Weights of a small self-supervised audio encoder (BEST-RQ).
Model: log mel input, arch tc_resnet.
Training: muon at rate 0.022, batches of 64.
Rows from block 3, named by matrix and row number. Rows with one number belong to one channel. Each number is 50 + 12 x the weight over its row's rms, rounded and kept within 0 to 99. All counts start at 0. After the name is the row's rms in percent of the matrix's.
# convs0: first width-5 conv (model.blocks.3.convs.0.weight, 96x96x5), inputs 20-39, a 5 kernel for each
# convs1: second width-5 conv (model.blocks.3.convs.1.weight, 96x96x5, transposed), outputs 20-39, a 5 kernel for each
convs0.27 039:50 50 43 50 51 41 43 10 00 38 50 52 53 50 09 50 50 50 50 50 50 52 58 47 07 50 50 49 50 49 50 50 50 50 50 50 50 48 47 50 50 50 50 50 50 50 50 50 50 50 49 43 39 49 52 50 49 48 50 50 50 50 50 50 50 17 50 52 50 47 50 50 50 50 50 50 49 49 34 45 44 49 50 50 48 50 50 50 51 50 50 50 50 50 50 54 53 52 50 50
convs1.27 175:50 50 50 50 50 50 50 50 51 66 50 50 50 50 50 50 50 50 50 50 50 50 50 50 50 50 50 50 50 50 50 50 50 50 50 50 50 51 50 50 50 50 50 50 50 50 50 50 50 50 50 50 50 50 50 50 50 50 50 50 50 50 50 50 50 50 50 50 50 50 50 50 50 50 50 50 50 50 50 50 50 50 50 50 50 50 50 50 50 50 50 50 50 50 50 50 50 50 50 50
convs0.29 031:50 50 50 50 55 50 50 50 50 50 50 50 51 50 00 50 50 50 50 49 52 50 50 49 44 88 50 48 50 50 50 49 49 46 49 50 50 50 50 50 50 50 50 50 50 52 50 50 50 50 52 52 50 51 52 51 50 50 50 49 49 48 50 48 49 49 50 50 50 54 50 50 50 50 50 50 51 49 47 51 53 50 53 51 51 50 50 50 50 51 50 50 50 50 50 50 99 47 47 44
convs1.29 039:50 50 50 50 50 51 50 50 52 51 50 50 50 49 50 49 50 49 50 50 49 49 50 50 51 51 50 50 51 51 51 51 50 52 51 50 50 50 51 87 60 50 50 50 50 50 50 51 46 00 50 51 56 53 50 47 50 50 50 50 49 50 50 49 04 09 50 51 50 50 54 58 53 52 52 50 50 50 49 48 51 51 51 51 51 50 50 50 50 50 50 52 50 48 48 52 52 48 44 40
convs0.30 126:50 50 50 50 50 50 50 50 50 50 91 50 50 50 50 50 50 50 50 52 50 50 50 50 50 50 50 50 50 50 50 50 50 50 50 50 50 50 50 50 50 50 50 50 50 50 50 50 50 50 51 51 51 51 52 50 50 50 50 50 50 50 50 50 50 50 50 50 47 50 50 50 50 50 50 50 50 50 50 50 50 50 50 49 49 50 50 50 50 50 50 50 50 50 50 50 48 49 50 50
convs1.30 110:48 49 50 50 50 50 50 50 49 48 54 51 51 50 50 54 50 50 50 50 50 50 50 50 50 49 49 26 50 56 62 61 50 50 51 50 50 50 50 40 49 51 49 54 53 50 49 50 50 50 50 50 50 50 50 50 50 50 50 51 00 50 50 50 50 68 99 37 52 50 49 50 50 50 50 50 50 50 50 50 51 50 50 50 50 50 50 52 69 74 50 50 50 50 50 37 50 51 50 50
convs0.32 121:50 50 50 50 50 50 50 50 99 48 99 50 50 50 51 50 50 50 50 50 50 50 50 49 50 50 50 50 50 49 50 50 50 50 50 50 50 50 50 51 50 50 50 50 50 50 50 50 50 50 50 50 50 51 51 50 50 50 50 50 50 50 50 50 50 53 99 50 50 51 50 50 50 50 50 50 50 50 50 50 48 50 50 50 49 50 50 50 50 47 50 50 50 50 50 50 50 50 50 50
convs1.32 082:50 50 49 50 50 49 50 50 49 48 50 50 50 50 50 50 50 50 50 50 50 50 50 50 50 49 50 50 50 50 50 50 50 50 50 50 50 50 50 50 50 50 50 50 50 52 50 50 50 50 50 50 50 50 50 50 50 50 50 50 48 50 50 50 50 50 50 50 47 45 50 50 50 50 50 50 50 50 50 50 50 50 50 50 50 50 50 50 50 55 56 50 50 50 50 50 50 50 50 50
convs0.33 272:50 50 50 50 50 38 36 49 49 99 47 46 50 50 50 46 50 50 50 50 49 50 50 50 50 50 50 50 50 50 50 50 50 50 50 50 50 50 50 50 50 50 50 50 50 51 50 50 50 50 50 50 52 54 51 50 50 50 50 50 50 50 50 50 50 55 50 50 50 50 50 50 50 50 50 50 50 50 50 50 49 50 50 50 51 50 50 50 50 51 51 50 50 50 50 49 50 50 49 50
convs1.33 094:50 50 49 50 50 00 50 50 48 99 50 50 65 55 79 50 50 49 47 50 50 50 50 48 44 50 51 50 50 47 50 50 50 50 50 50 50 50 50 50 50 50 50 50 50 52 50 50 50 50 50 50 50 50 50 50 50 50 50 50 50 50 50 50 46 50 50 50 50 52 50 50 50 50 50 50 50 50 50 50 68 52 54 53 55 50 50 50 50 50 50 50 50 50 50 50 50 52 60 50
convs0.36 163:50 50 50 50 50 50 50 50 50 50 52 50 50 50 50 52 51 50 50 50 51 50 50 50 50 51 51 50 50 50 50 83 50 50 50 50 50 50 50 50 50 50 50 50 50 51 53 50 50 50 50 55 50 50 50 49 46 50 50 50 50 52 50 50 50 47 50 50 50 50 50 50 50 50 50 48 52 50 50 50 50 49 50 50 50 50 51 50 50 50 50 50 50 50 50 50 41 50 50 50
convs1.36 160:50 59 50 51 47 50 50 50 50 50 48 47 44 50 50 50 50 49 50 50 50 51 50 50 51 50 47 45 50 50 57 60 50 47 58 50 50 50 50 50 50 50 50 49 50 48 50 52 50 50 52 50 50 51 58 50 41 50 53 50 53 50 50 51 47 50 51 50 50 50 50 50 50 50 50 50 51 50 50 50 51 50 47 49 50 49 50 50 50 50 56 45 65 50 53 43 47 50 40 50
convs0.42 135:50 50 50 60 52 50 50 50 50 50 50 50 50 37 46 50 50 51 50 50 50 50 50 50 50 50 50 49 50 50 50 50 50 49 50 50 50 50 50 50 50 50 50 50 50 50 50 49 50 81 50 50 48 52 50 50 50 64 50 50 50 50 50 50 50 50 50 50 50 50 50 50 50 50 50 50 50 50 00 50 47 48 49 50 49 50 50 65 50 50 51 50 50 50 50 51 51 51 48 55
convs1.42 110:51 50 48 49 57 51 50 50 49 46 50 46 16 48 48 50 50 53 50 00 50 50 50 50 53 50 50 49 42 51 50 56 50 49 41 50 50 50 50 50 50 50 49 49 51 50 50 51 39 50 50 50 50 61 53 50 50 49 49 49 49 50 50 50 41 51 50 50 50 50 49 50 50 50 49 43 50 50 49 50 52 50 51 30 48 50 50 99 50 51 50 50 50 47 50 63 50 46 00 06
convs0.43 086:50 50 49 50 50 49 50 50 50 50 50 50 49 37 37 50 50 50 50 50 50 50 50 50 50 50 50 49 50 50 50 50 49 50 50 50 50 50 50 50 50 50 50 50 50 50 50 50 46 43 49 46 50 50 47 50 50 50 50 50 50 50 50 49 50 50 50 50 61 56 50 50 50 50 50 50 50 50 50 53 50 33 50 48 51 50 99 50 50 50 50 50 50 50 50 50 50 50 50 50
convs1.43 151:50 50 50 50 47 50 48 50 46 51 50 48 50 50 49 50 49 50 50 57 50 50 52 50 51 50 50 50 50 52 50 50 50 50 48 50 50 50 01 50 50 50 50 50 50 50 50 50 51 54 50 50 50 50 48 50 50 50 51 50 51 49 50 50 50 48 50 50 50 50 50 50 50 50 49 50 51 50 50 50 50 50 50 53 50 50 50 50 53 50 50 50 50 00 45 50 50 50 50 50
convs0.44 113:50 51 50 50 50 50 50 50 50 50 50 50 57 51 51 50 50 50 50 50 50 50 50 50 50 50 49 50 50 50 50 50 50 50 50 50 50 50 50 50 50 50 50 50 50 50 50 50 50 50 50 50 52 50 50 50 50 48 50 51 50 50 50 50 50 50 50 50 50 51 50 50 50 50 50 50 50 50 50 50 46 33 50 51 47 50 50 50 50 50 50 50 50 50 50 50 50 50 50 50
convs1.44 135:50 51 50 49 50 44 50 50 50 49 60 50 49 47 47 47 50 49 49 49 50 62 50 54 55 62 50 50 75 52 50 50 48 50 50 50 50 51 50 50 51 50 31 50 50 50 50 51 49 51 51 51 50 51 50 56 50 50 52 50 50 50 46 60 50 50 50 51 50 50 51 50 50 50 50 54 49 55 50 79 50 50 50 34 48 50 50 54 50 50 59 51 50 50 50 51 49 51 58 52
convs0.45 087:50 50 50 50 50 50 50 50 50 50 50 58 60 52 99 52 49 49 49 48 50 50 50 52 50 50 01 12 50 51 50 50 50 50 49 50 50 50 49 50 50 50 50 50 50 44 50 50 50 50 50 50 50 50 50 50 50 50 49 49 50 50 50 50 50 49 50 50 50 50 50 50 50 50 50 50 50 50 50 50 50 49 50 44 49 50 50 50 50 50 50 50 50 50 50 50 50 50 50 32
convs1.45 053:50 52 49 50 50 50 50 50 50 46 48 53 51 50 52 50 62 53 55 50 43 37 50 50 49 50 50 50 51 50 50 50 50 54 50 41 50 49 50 50 51 49 50 50 51 50 50 51 49 50 50 50 50 51 50 49 51 50 50 49 53 50 50 49 52 48 50 50 49 50 50 50 50 50 50 50 50 50 57 50 50 50 51 50 50 52 50 50 50 50 50 53 95 50 50 51 51 50 50 50
convs0.46 182:50 50 50 50 50 50 50 50 50 50 53 50 50 51 51 50 50 50 50 50 50 47 49 37 50 50 50 50 52 50 50 50 50 50 50 50 50 50 50 50 50 50 50 50 50 50 50 50 50 50 50 49 50 50 50 50 50 50 50 50 50 50 50 50 50 50 51 80 50 50 50 50 50 50 50 50 50 50 50 50 50 50 53 51 50 50 50 50 50 50 50 50 50 50 50 50 50 51 51 50
convs1.46 104:45 46 50 50 50 50 43 48 50 50 48 47 48 50 50 99 50 50 50 50 50 52 50 50 50 50 50 50 50 50 50 50 50 50 50 50 50 50 50 49 49 50 50 50 50 51 50 50 50 50 50 50 50 50 50 50 50 49 50 50 50 50 50 50 50 21 44 46 50 50 50 50 50 50 50 50 50 50 50 49 49 50 50 50 50 52 50 50 50 51 52 50 50 50 50 38 50 50 50 50
convs0.48 082:50 50 50 50 50 50 50 50 50 50 50 50 50 50 50 50 51 50 50 50 54 42 50 50 50 50 50 50 50 53 50 51 50 50 50 50 50 50 50 50 50 50 50 50 50 50 50 50 50 49 41 55 50 50 35 50 16 50 50 50 50 00 50 50 50 50 50 53 50 50 50 50 50 50 50 32 42 50 50 50 36 93 50 50 50 50 47 50 50 50 50 50 50 50 50 49 41 50 50 50
convs1.48 122:58 52 65 50 50 50 50 50 50 50 49 47 50 50 50 50 50 52 51 50 56 83 50 50 50 46 45 50 50 50 51 48 47 46 50 50 50 50 50 50 50 50 48 54 50 00 00 27 50 50 47 50 50 50 50 50 50 50 50 50 37 50 50 66 50 50 48 50 43 50 50 50 50 50 50 50 50 50 50 48 48 45 50 42 50 50 50 50 50 50 49 50 49 50 49 49 50 50 49 50
convs0.50 125:49 49 50 50 50 52 50 50 50 07 52 50 49 50 99 50 50 50 50 50 51 52 50 50 51 50 50 50 51 51 50 50 50 50 50 50 50 50 50 50 50 50 50 50 50 50 50 50 50 51 50 50 50 50 50 50 50 50 50 50 50 50 50 50 50 50 50 50 50 50 50 50 50 50 50 50 50 50 50 50 50 50 50 47 49 50 50 50 50 50 50 50 50 50 50 50 50 50 50 50
convs1.50 086:49 50 48 50 52 47 31 15 38 15 53 51 47 47 00 50 90 57 51 51 50 50 49 49 52 51 51 51 27 51 45 50 50 29 50 49 49 52 50 50 53 50 50 50 50 57 49 50 46 50 50 50 50 51 49 87 50 50 50 48 49 50 50 49 50 50 50 50 50 39 50 50 50 50 51 50 50 49 49 48 50 50 52 50 50 44 57 47 42 46 50 50 49 64 50 50 52 49 50 51
convs0.55 116:50 50 50 50 51 50 50 50 50 50 50 50 50 50 50 50 50 50 50 50 50 50 50 50 50 50 50 50 50 00 50 50 50 50 50 50 50 50 50 50 50 50 50 50 50 50 50 50 50 48 50 50 47 23 50 50 51 50 50 50 50 50 50 50 57 50 50 50 50 50 50 50 50 50 50 51 50 50 50 58 51 50 50 48 99 50 50 50 50 50 50 50 50 50 50 50 50 50 50 50
convs1.55 087:50 50 41 50 49 50 51 50 50 46 50 50 49 51 56 50 48 50 59 76 49 50 53 53 55 49 50 50 49 48 50 50 50 49 49 50 50 41 51 55 57 50 47 50 50 50 55 50 46 49 51 50 50 37 49 53 50 51 50 50 38 28 52 50 50 51 50 50 50 50 00 00 00 31 46 58 51 64 55 40 99 67 55 49 48 50 51 45 50 49 51 50 50 47 43 52 50 49 52 57
convs0.56 102:50 50 50 50 50 50 50 50 50 50 50 50 50 50 50 56 51 50 50 50 50 50 50 50 50 50 50 50 50 50 50 50 50 50 50 50 50 50 50 50 50 50 50 50 50 50 50 50 50 50 52 50 50 50 50 49 44 44 50 50 50 50 50 50 50 50 50 50 50 51 50 50 50 50 50 48 49 50 50 50 50 50 50 51 58 51 51 50 50 50 50 50 50 50 50 50 50 45 50 50
convs1.56 098:50 50 50 52 50 55 50 52 51 53 50 50 49 50 62 50 50 52 50 51 50 50 49 47 47 50 50 50 58 48 50 54 51 52 50 50 52 54 48 59 50 51 50 50 50 50 51 58 51 71 50 50 50 60 48 50 44 26 51 50 99 50 50 45 49 50 50 50 50 50 51 50 49 50 50 99 50 50 49 27 50 55 54 51 49 50 48 50 49 50 50 50 50 53 65 50 53 51 50 88
convs0.58 381:50 50 50 50 50 50 48 45 50 50 49 49 49 50 50 50 50 50 50 50 50 50 50 50 50 50 50 50 50 49 50 50 50 50 50 50 50 50 50 50 50 50 50 50 50 50 50 51 50 50 47 44 45 50 54 50 50 50 50 50 50 50 50 50 48 50 50 50 50 50 50 50 50 50 50 50 50 50 50 50 50 50 50 50 53 50 50 50 50 50 50 50 50 50 50 51 51 50 50 49
convs1.58 320:50 50 50 50 40 50 57 57 51 50 50 50 50 50 50 50 50 50 50 51 50 50 50 50 50 50 50 49 50 50 50 50 50 50 50 50 50 50 50 50 50 50 50 50 50 50 50 50 50 50 50 50 50 50 50 50 50 50 50 50 50 50 50 50 50 50 50 50 50 50 50 50 50 50 50 50 50 50 50 50 50 50 50 50 50 50 50 50 50 50 50 50 50 50 50 50 50 50 50 50
convs0.59 075:50 50 50 50 50 51 51 50 50 49 49 49 52 99 65 50 50 50 50 50 50 50 50 55 51 50 50 50 46 50 50 50 50 50 50 50 50 50 50 50 50 50 50 50 50 51 50 50 52 50 50 50 50 50 49 50 50 50 48 50 50 50 50 50 50 50 50 50 49 47 50 50 50 50 50 50 50 50 50 50 50 50 50 50 49 50 50 49 48 50 50 50 50 50 50 50 50 50 50 51
convs1.59 081:50 50 50 48 50 50 47 46 50 50 57 55 68 59 99 48 49 40 48 50 50 50 50 52 49 50 51 50 54 50 50 50 50 48 45 51 49 50 50 50 50 50 50 50 50 48 49 50 56 50 50 51 50 49 51 50 50 50 50 50 51 50 50 50 50 59 50 57 50 50 50 50 50 50 50 51 50 50 50 50 55 54 51 54 48 50 41 53 46 50 50 51 48 50 49 50 50 50 57 85
convs0.62 134:50 50 50 50 50 50 50 50 50 69 00 00 50 53 67 50 51 51 50 50 00 00 50 52 60 50 50 50 50 50 27 49 50 50 50 50 50 50 50 50 50 50 50 50 50 43 50 50 50 50 50 50 51 50 51 50 50 50 49 50 51 50 50 50 50 50 50 51 55 54 50 50 50 50 50 51 51 50 50 50 52 58 55 50 50 50 50 50 50 50 50 50 50 50 50 50 64 50 50 49
convs1.62 109:39 36 41 31 50 27 38 50 50 44 99 49 00 00 28 50 51 55 50 50 76 95 50 50 50 40 48 49 46 50 52 50 51 50 51 50 50 50 50 53 50 50 50 51 99 50 50 51 50 50 57 49 45 49 50 51 51 50 57 50 50 50 67 51 50 47 51 52 49 50 52 50 50 51 51 50 50 50 54 59 52 52 49 50 51 50 49 16 49 49 60 50 50 50 52 50 50 65 50 44
convs0.64 096:50 50 50 50 50 50 50 50 50 50 50 50 50 50 81 50 50 50 50 50 50 50 50 50 50 50 50 50 50 49 50 50 50 51 55 50 50 50 50 50 50 50 50 50 50 21 50 50 50 50 51 55 71 56 51 50 50 50 52 50 50 50 50 50 50 50 50 50 50 50 50 50 50 50 50 50 50 50 50 50 50 50 50 50 49 50 50 50 52 44 50 50 50 50 50 50 49 49 49 48
convs1.64 135:50 48 43 49 50 50 50 50 50 47 50 50 50 45 49 50 50 48 50 51 51 50 08 32 50 55 50 50 51 48 55 50 48 47 50 52 49 50 50 50 51 69 50 50 50 50 60 52 50 49 55 50 50 51 57 50 57 50 50 50 50 46 53 50 51 50 53 50 50 50 47 49 50 50 50 49 59 52 60 51 53 51 42 28 36 51 50 50 50 49 50 51 99 50 49 49 49 49 18 33
convs0.65 096:50 50 50 50 50 50 50 50 50 50 50 50 50 50 63 50 50 50 50 50 51 50 50 50 49 50 50 50 52 50 50 50 50 50 50 50 50 50 99 50 50 50 50 50 50 50 50 50 50 50 49 49 48 49 00 50 50 50 03 50 50 50 50 50 50 50 50 50 50 50 50 50 50 50 50 49 50 50 50 50 48 50 50 51 50 50 50 50 51 50 50 50 50 50 50 50 50 50 50 50
convs1.65 154:50 52 50 52 54 49 50 49 52 50 50 50 50 42 50 50 50 50 46 48 50 50 93 69 59 50 50 50 48 48 50 50 52 55 67 50 39 50 50 50 50 51 50 50 50 50 47 54 49 47 50 50 50 51 50 50 49 53 49 50 50 49 50 50 50 49 50 50 50 50 50 50 50 50 49 54 50 50 50 50 50 53 63 55 50 50 52 51 50 50 50 51 32 56 50 50 50 50 44 49
convs0.67 101:50 50 50 50 50 50 50 50 50 50 50 50 50 50 50 50 50 50 50 50 50 50 50 50 50 50 50 50 50 50 50 50 50 50 50 50 54 50 50 50 50 50 50 50 50 50 50 50 55 50 50 50 50 50 48 50 00 50 50 53 50 50 50 50 50 50 50 50 50 52 50 50 50 50 50 50 50 50 48 50 50 39 50 47 50 50 42 50 50 50 50 50 50 50 50 50 50 46 50 53
convs1.67 058:50 50 50 50 49 50 50 50 50 50 50 50 50 50 50 50 50 50 49 51 50 50 50 50 50 50 50 50 49 35 50 50 50 50 48 50 50 50 08 49 50 46 50 50 50 50 50 50 50 50 54 50 50 50 50 51 50 50 00 53 50 51 50 52 50 56 50 50 50 50 50 50 50 50 50 99 50 50 50 50 50 50 50 50 48 50 50 50 31 50 50 50 50 50 48 50 50 50 50 50
convs0.68 108:50 50 50 50 50 50 50 50 50 49 50 51 51 50 49 50 50 50 50 50 50 50 50 49 50 49 50 51 50 50 50 50 50 50 50 50 50 50 50 50 50 50 49 50 50 50 50 50 50 50 50 50 50 50 50 50 49 47 50 50 50 50 51 50 50 52 50 50 50 50 50 50 50 50 50 46 41 50 53 51 48 52 49 50 51 50 49 50 50 50 50 50 50 50 50 50 50 51 50 50
convs1.68 197:50 49 50 50 50 50 50 50 50 50 50 50 50 50 50 50 52 50 50 50 50 50 50 50 49 50 50 55 62 50 46 37 50 50 50 50 50 50 50 50 50 50 54 50 50 55 48 50 50 50 51 52 50 50 50 50 50 49 50 50 50 49 58 49 50 50 50 50 50 50 50 50 50 50 50 50 81 52 56 50 48 50 41 50 51 50 50 50 50 50 52 50 50 50 50 50 64 50 50 50
convs0.69 207:50 50 50 50 50 50 50 50 50 50 50 50 50 50 49 50 50 50 50 50 50 50 50 52 50 79 50 50 50 50 50 50 50 50 50 50 50 50 50 50 50 50 50 50 50 50 50 50 51 50 50 50 50 50 49 50 50 50 50 50 50 50 50 50 50 50 50 50 49 50 50 50 50 50 50 50 50 52 50 47 52 50 50 50 50 50 50 50 50 50 50 50 50 50 50 51 50 50 50 50
convs1.69 273:49 50 50 50 47 48 50 42 50 49 50 51 51 50 50 50 51 51 50 49 50 49 50 50 50 50 51 49 50 50 48 48 50 51 50 50 50 50 50 99 50 53 52 49 43 49 50 50 50 50 49 49 50 50 51 50 47 56 50 57 50 50 51 50 50 49 46 46 50 62 50 50 50 48 50 51 53 50 50 50 46 50 50 50 50 50 48 50 50 99 43 56 50 50 50 53 50 49 50 50
convs0.70 120:50 50 50 50 50 50 50 51 51 51 48 49 50 52 50 50 50 50 50 50 50 50 50 50 50 50 50 50 50 50 50 50 50 50 50 50 50 50 50 50 50 50 50 50 50 49 40 50 50 50 50 50 51 51 52 50 49 50 50 50 50 50 50 50 50 51 50 50 56 50 50 50 50 50 50 50 50 50 50 50 40 49 51 51 50 52 51 50 50 46 50 50 50 50 50 50 50 50 50 49
convs1.70 158:50 49 50 50 44 37 48 47 50 50 50 50 50 51 54 50 50 50 50 51 50 51 50 50 50 50 55 51 51 50 50 50 50 50 50 50 50 50 48 00 50 47 50 50 50 51 51 51 50 63 50 50 50 50 50 50 50 50 50 50 50 50 50 50 50 51 49 40 50 50 49 50 50 49 50 50 50 50 50 50 50 50 50 50 50 53 52 50 45 19 50 51 50 50 50 50 75 50 50 50
convs0.71 265:50 50 50 50 50 49 49 50 50 50 49 50 50 50 50 50 50 50 50 50 50 50 50 50 50 50 50 50 50 50 50 51 50 50 50 50 50 50 50 50 50 50 50 50 50 50 47 50 50 53 47 50 50 50 49 50 50 49 50 50 50 50 50 50 50 50 50 49 78 50 50 50 50 50 50 50 50 50 50 50 49 50 50 50 50 50 50 50 50 50 50 50 50 50 50 54 50 54 50 51
convs1.71 065:50 50 50 50 50 50 50 55 59 78 50 50 50 50 50 50 50 50 50 50 50 50 50 50 50 50 50 50 50 50 50 50 50 50 50 50 50 50 50 50 50 50 50 50 50 50 50 50 50 50 50 50 50 50 50 50 50 50 50 50 50 50 50 50 50 50 50 50 50 51 50 50 50 50 50 50 50 50 50 50 50 50 50 50 50 50 50 50 50 50 50 50 50 50 50 50 50 50 50 50
convs0.73 131:50 50 50 50 50 50 50 50 50 50 50 50 50 50 61 52 44 48 50 50 65 51 50 50 50 50 50 51 50 49 50 53 52 50 50 50 50 50 50 50 50 50 50 50 50 50 50 50 50 50 51 46 50 50 50 50 51 50 50 50 50 50 50 50 50 52 50 50 52 50 50 50 50 50 50 50 50 48 50 50 49 55 50 52 51 50 54 50 50 50 50 50 50 50 50 50 52 50 50 50
convs1.73 119:53 51 51 50 49 50 50 50 50 50 48 49 34 49 40 46 49 49 53 46 51 51 50 50 53 48 50 24 48 33 49 50 52 52 50 50 50 50 49 50 50 50 50 00 50 48 53 50 49 50 80 75 70 50 52 53 50 48 50 50 50 50 50 49 49 50 53 45 50 50 56 50 51 50 50 50 50 47 50 50 54 51 50 53 51 50 50 50 47 50 49 32 50 50 52 59 42 55 60 52
convs0.74 245:50 50 50 50 50 50 50 50 50 50 50 50 50 50 50 50 50 50 50 50 51 50 50 53 50 50 48 48 48 50 50 50 50 49 49 50 50 50 49 50 50 50 50 50 50 50 50 50 50 50 50 50 50 45 50 50 50 54 48 50 50 50 50 50 50 50 50 50 50 50 50 50 50 50 50 50 50 45 24 34 50 50 50 49 54 50 50 51 50 50 50 50 50 50 50 50 50 50 51 50
convs1.74 149:50 50 46 58 47 51 50 50 50 52 50 50 51 51 50 50 48 50 45 50 50 50 50 50 48 50 51 64 58 50 51 16 00 00 00 50 20 50 50 52 50 58 50 50 50 50 50 51 53 51 50 56 43 36 41 50 51 58 45 50 50 50 50 50 50 50 50 50 50 50 54 55 54 62 54 50 50 50 50 50 50 50 50 50 50 50 44 50 59 54 50 50 56 55 54 50 59 48 48 53
convs0.75 096:50 50 50 50 50 50 50 50 50 50 50 50 50 50 32 50 50 50 50 50 50 60 51 50 50 50 49 50 50 50 50 50 50 50 51 50 50 50 50 50 50 50 50 50 50 50 50 50 51 51 50 50 50 50 50 50 50 50 51 50 50 50 50 50 50 50 50 50 50 47 50 50 50 50 50 50 50 49 50 48 50 48 50 48 48 50 45 50 50 50 50 50 50 50 50 50 50 50 50 50
convs1.75 170:50 50 50 50 51 49 50 50 49 45 50 50 48 43 47 50 50 50 51 52 51 50 50 50 50 50 50 50 50 73 50 50 50 51 50 50 50 50 54 50 50 50 50 49 50 49 48 50 49 50 50 50 50 50 50 50 50 50 66 50 50 50 50 50 50 51 50 50 50 50 50 50 50 50 50 51 50 50 51 51 50 50 50 52 48 50 50 50 28 50 51 50 50 50 57 47 50 50 50 49
convs0.78 210:49 50 50 49 50 50 50 49 50 50 50 56 49 50 50 50 50 50 49 47 51 50 50 50 52 50 50 50 50 50 50 50 51 50 50 50 50 50 50 50 50 50 50 50 50 50 50 47 50 50 50 50 51 50 50 57 50 50 51 67 50 50 50 50 50 50 50 50 52 53 50 50 50 50 50 50 50 51 50 50 50 50 51 50 46 50 50 53 50 50 50 50 50 50 50 50 49 49 50 50
convs1.78 092:50 53 50 50 48 49 50 50 50 48 44 40 50 49 48 49 50 50 49 50 54 50 50 48 52 46 35 56 51 49 46 50 53 50 50 50 50 50 51 60 50 51 51 50 50 53 67 50 50 53 47 49 49 55 50 49 56 51 47 49 50 49 57 75 50 53 50 50 51 50 50 50 51 51 54 52 63 51 49 52 46 53 44 48 50 50 50 45 67 50 91 70 50 43 49 59 50 50 52 50
convs0.81 254:50 50 50 50 50 50 50 19 05 00 51 50 50 50 50 50 50 50 50 50 50 50 50 50 50 50 50 50 50 51 50 50 50 50 50 50 50 50 50 50 50 50 50 50 50 50 50 50 50 50 50 51 50 50 50 50 50 50 50 50 50 50 50 50 50 57 48 50 49 53 50 50 50 50 50 50 50 48 50 50 50 51 51 50 50 50 50 50 50 50 50 50 50 50 50 50 48 50 51 50
convs1.81 381:50 50 50 50 50 50 50 50 51 50 50 50 50 50 50 50 50 50 50 50 50 50 50 50 50 50 50 50 50 50 50 50 50 50 50 50 50 50 50 50 50 50 50 50 50 50 50 50 50 50 50 50 50 50 50 50 50 50 50 50 50 50 50 50 50 50 50 50 50 50 50 50 50 50 50 50 50 50 50 50 50 50 50 50 50 50 50 50 50 50 50 50 50 50 50 50 50 50 50 50
convs0.82 132:50 50 50 50 50 50 50 50 50 50 50 50 50 50 50 50 50 50 50 50 50 50 50 52 50 50 50 54 50 50 50 50 50 50 50 50 50 50 50 50 50 50 50 50 50 50 50 50 50 50 50 50 50 50 50 50 50 51 50 50 50 50 50 50 50 50 50 50 50 50 50 50 50 50 50 48 50 50 50 50 50 50 92 49 49 50 50 50 50 50 50 50 50 50 50 50 50 50 50 49
convs1.82 089:62 49 44 48 60 49 49 51 49 50 50 49 50 50 49 49 50 52 46 50 50 50 49 47 29 52 52 49 88 70 42 50 54 52 49 50 50 48 50 54 49 50 45 51 50 50 50 60 52 43 51 50 48 49 50 50 50 33 50 51 50 50 52 76 50 49 50 49 50 50 49 50 50 46 50 33 47 50 46 53 54 46 48 48 49 47 50 49 50 52 00 50 50 45 49 42 57 51 52 51
convs0.86 072:50 50 50 50 50 50 50 50 50 50 49 49 50 50 53 50 51 50 50 50 50 99 49 50 50 50 50 50 50 50 42 50 50 50 50 50 50 50 50 50 50 50 50 50 50 50 53 48 50 48 50 50 50 50 50 50 92 50 50 49 50 50 50 50 50 50 50 50 47 50 50 50 50 50 50 51 50 50 50 50 47 50 50 50 50 50 50 50 50 50 50 50 50 50 50 44 53 52 50 50
convs1.86 114:55 43 50 50 50 49 50 50 50 50 34 47 39 50 50 50 50 48 50 50 47 22 50 50 50 49 50 50 49 50 71 52 51 50 50 48 50 50 50 50 54 56 49 99 50 47 52 53 51 51 47 50 50 49 50 35 52 43 58 50 38 43 52 50 46 51 53 47 50 54 51 50 50 50 51 47 34 50 50 52 32 47 50 55 50 49 43 50 50 50 53 50 61 50 50 47 47 51 52 50
convs0.88 099:50 50 50 50 50 50 50 50 50 50 50 48 49 87 50 50 50 50 49 49 52 50 48 50 50 52 50 50 50 50 50 50 50 50 50 50 50 50 50 50 50 50 50 50 50 50 50 50 33 50 51 48 50 50 50 49 50 50 38 50 50 50 50 50 50 50 50 50 76 50 50 50 50 50 50 58 51 48 50 50 50 44 56 17 50 50 50 50 50 50 50 50 50 50 50 49 51 47 44 47
convs1.88 114:50 50 50 50 50 50 50 50 50 51 50 50 50 50 50 36 50 50 50 47 63 43 50 50 53 51 50 50 50 51 53 50 54 50 49 50 50 50 69 49 50 49 50 56 46 42 49 50 50 50 46 50 50 51 50 50 50 50 54 51 49 50 49 43 49 50 14 51 50 50 50 49 50 50 44 50 50 51 55 50 50 60 50 50 50 50 50 50 49 51 49 50 50 49 50 52 50 50 50 42
convs0.89 100:50 50 50 50 50 50 50 50 50 50 50 50 50 50 50 50 50 50 50 50 49 50 50 50 50 50 50 50 50 50 50 50 50 50 50 50 50 50 50 40 50 50 50 50 50 50 50 50 50 50 50 50 50 50 54 50 50 50 50 49 50 50 50 50 50 59 50 50 50 50 50 50 50 50 50 50 50 50 50 50 00 50 50 45 50 50 50 50 50 52 50 50 50 50 50 50 50 50 50 48
convs1.89 083:50 50 45 49 50 49 50 50 50 50 52 54 69 61 54 50 50 47 48 49 50 50 50 50 50 54 50 50 50 51 50 50 50 50 50 40 50 45 50 50 50 50 50 50 49 51 50 50 41 43 50 50 50 50 50 50 50 50 50 50 52 50 50 50 50 49 50 50 36 92 50 50 50 50 50 50 50 50 50 50 50 50 50 50 52 12 29 50 50 51 51 50 61 57 50 50 50 51 51 61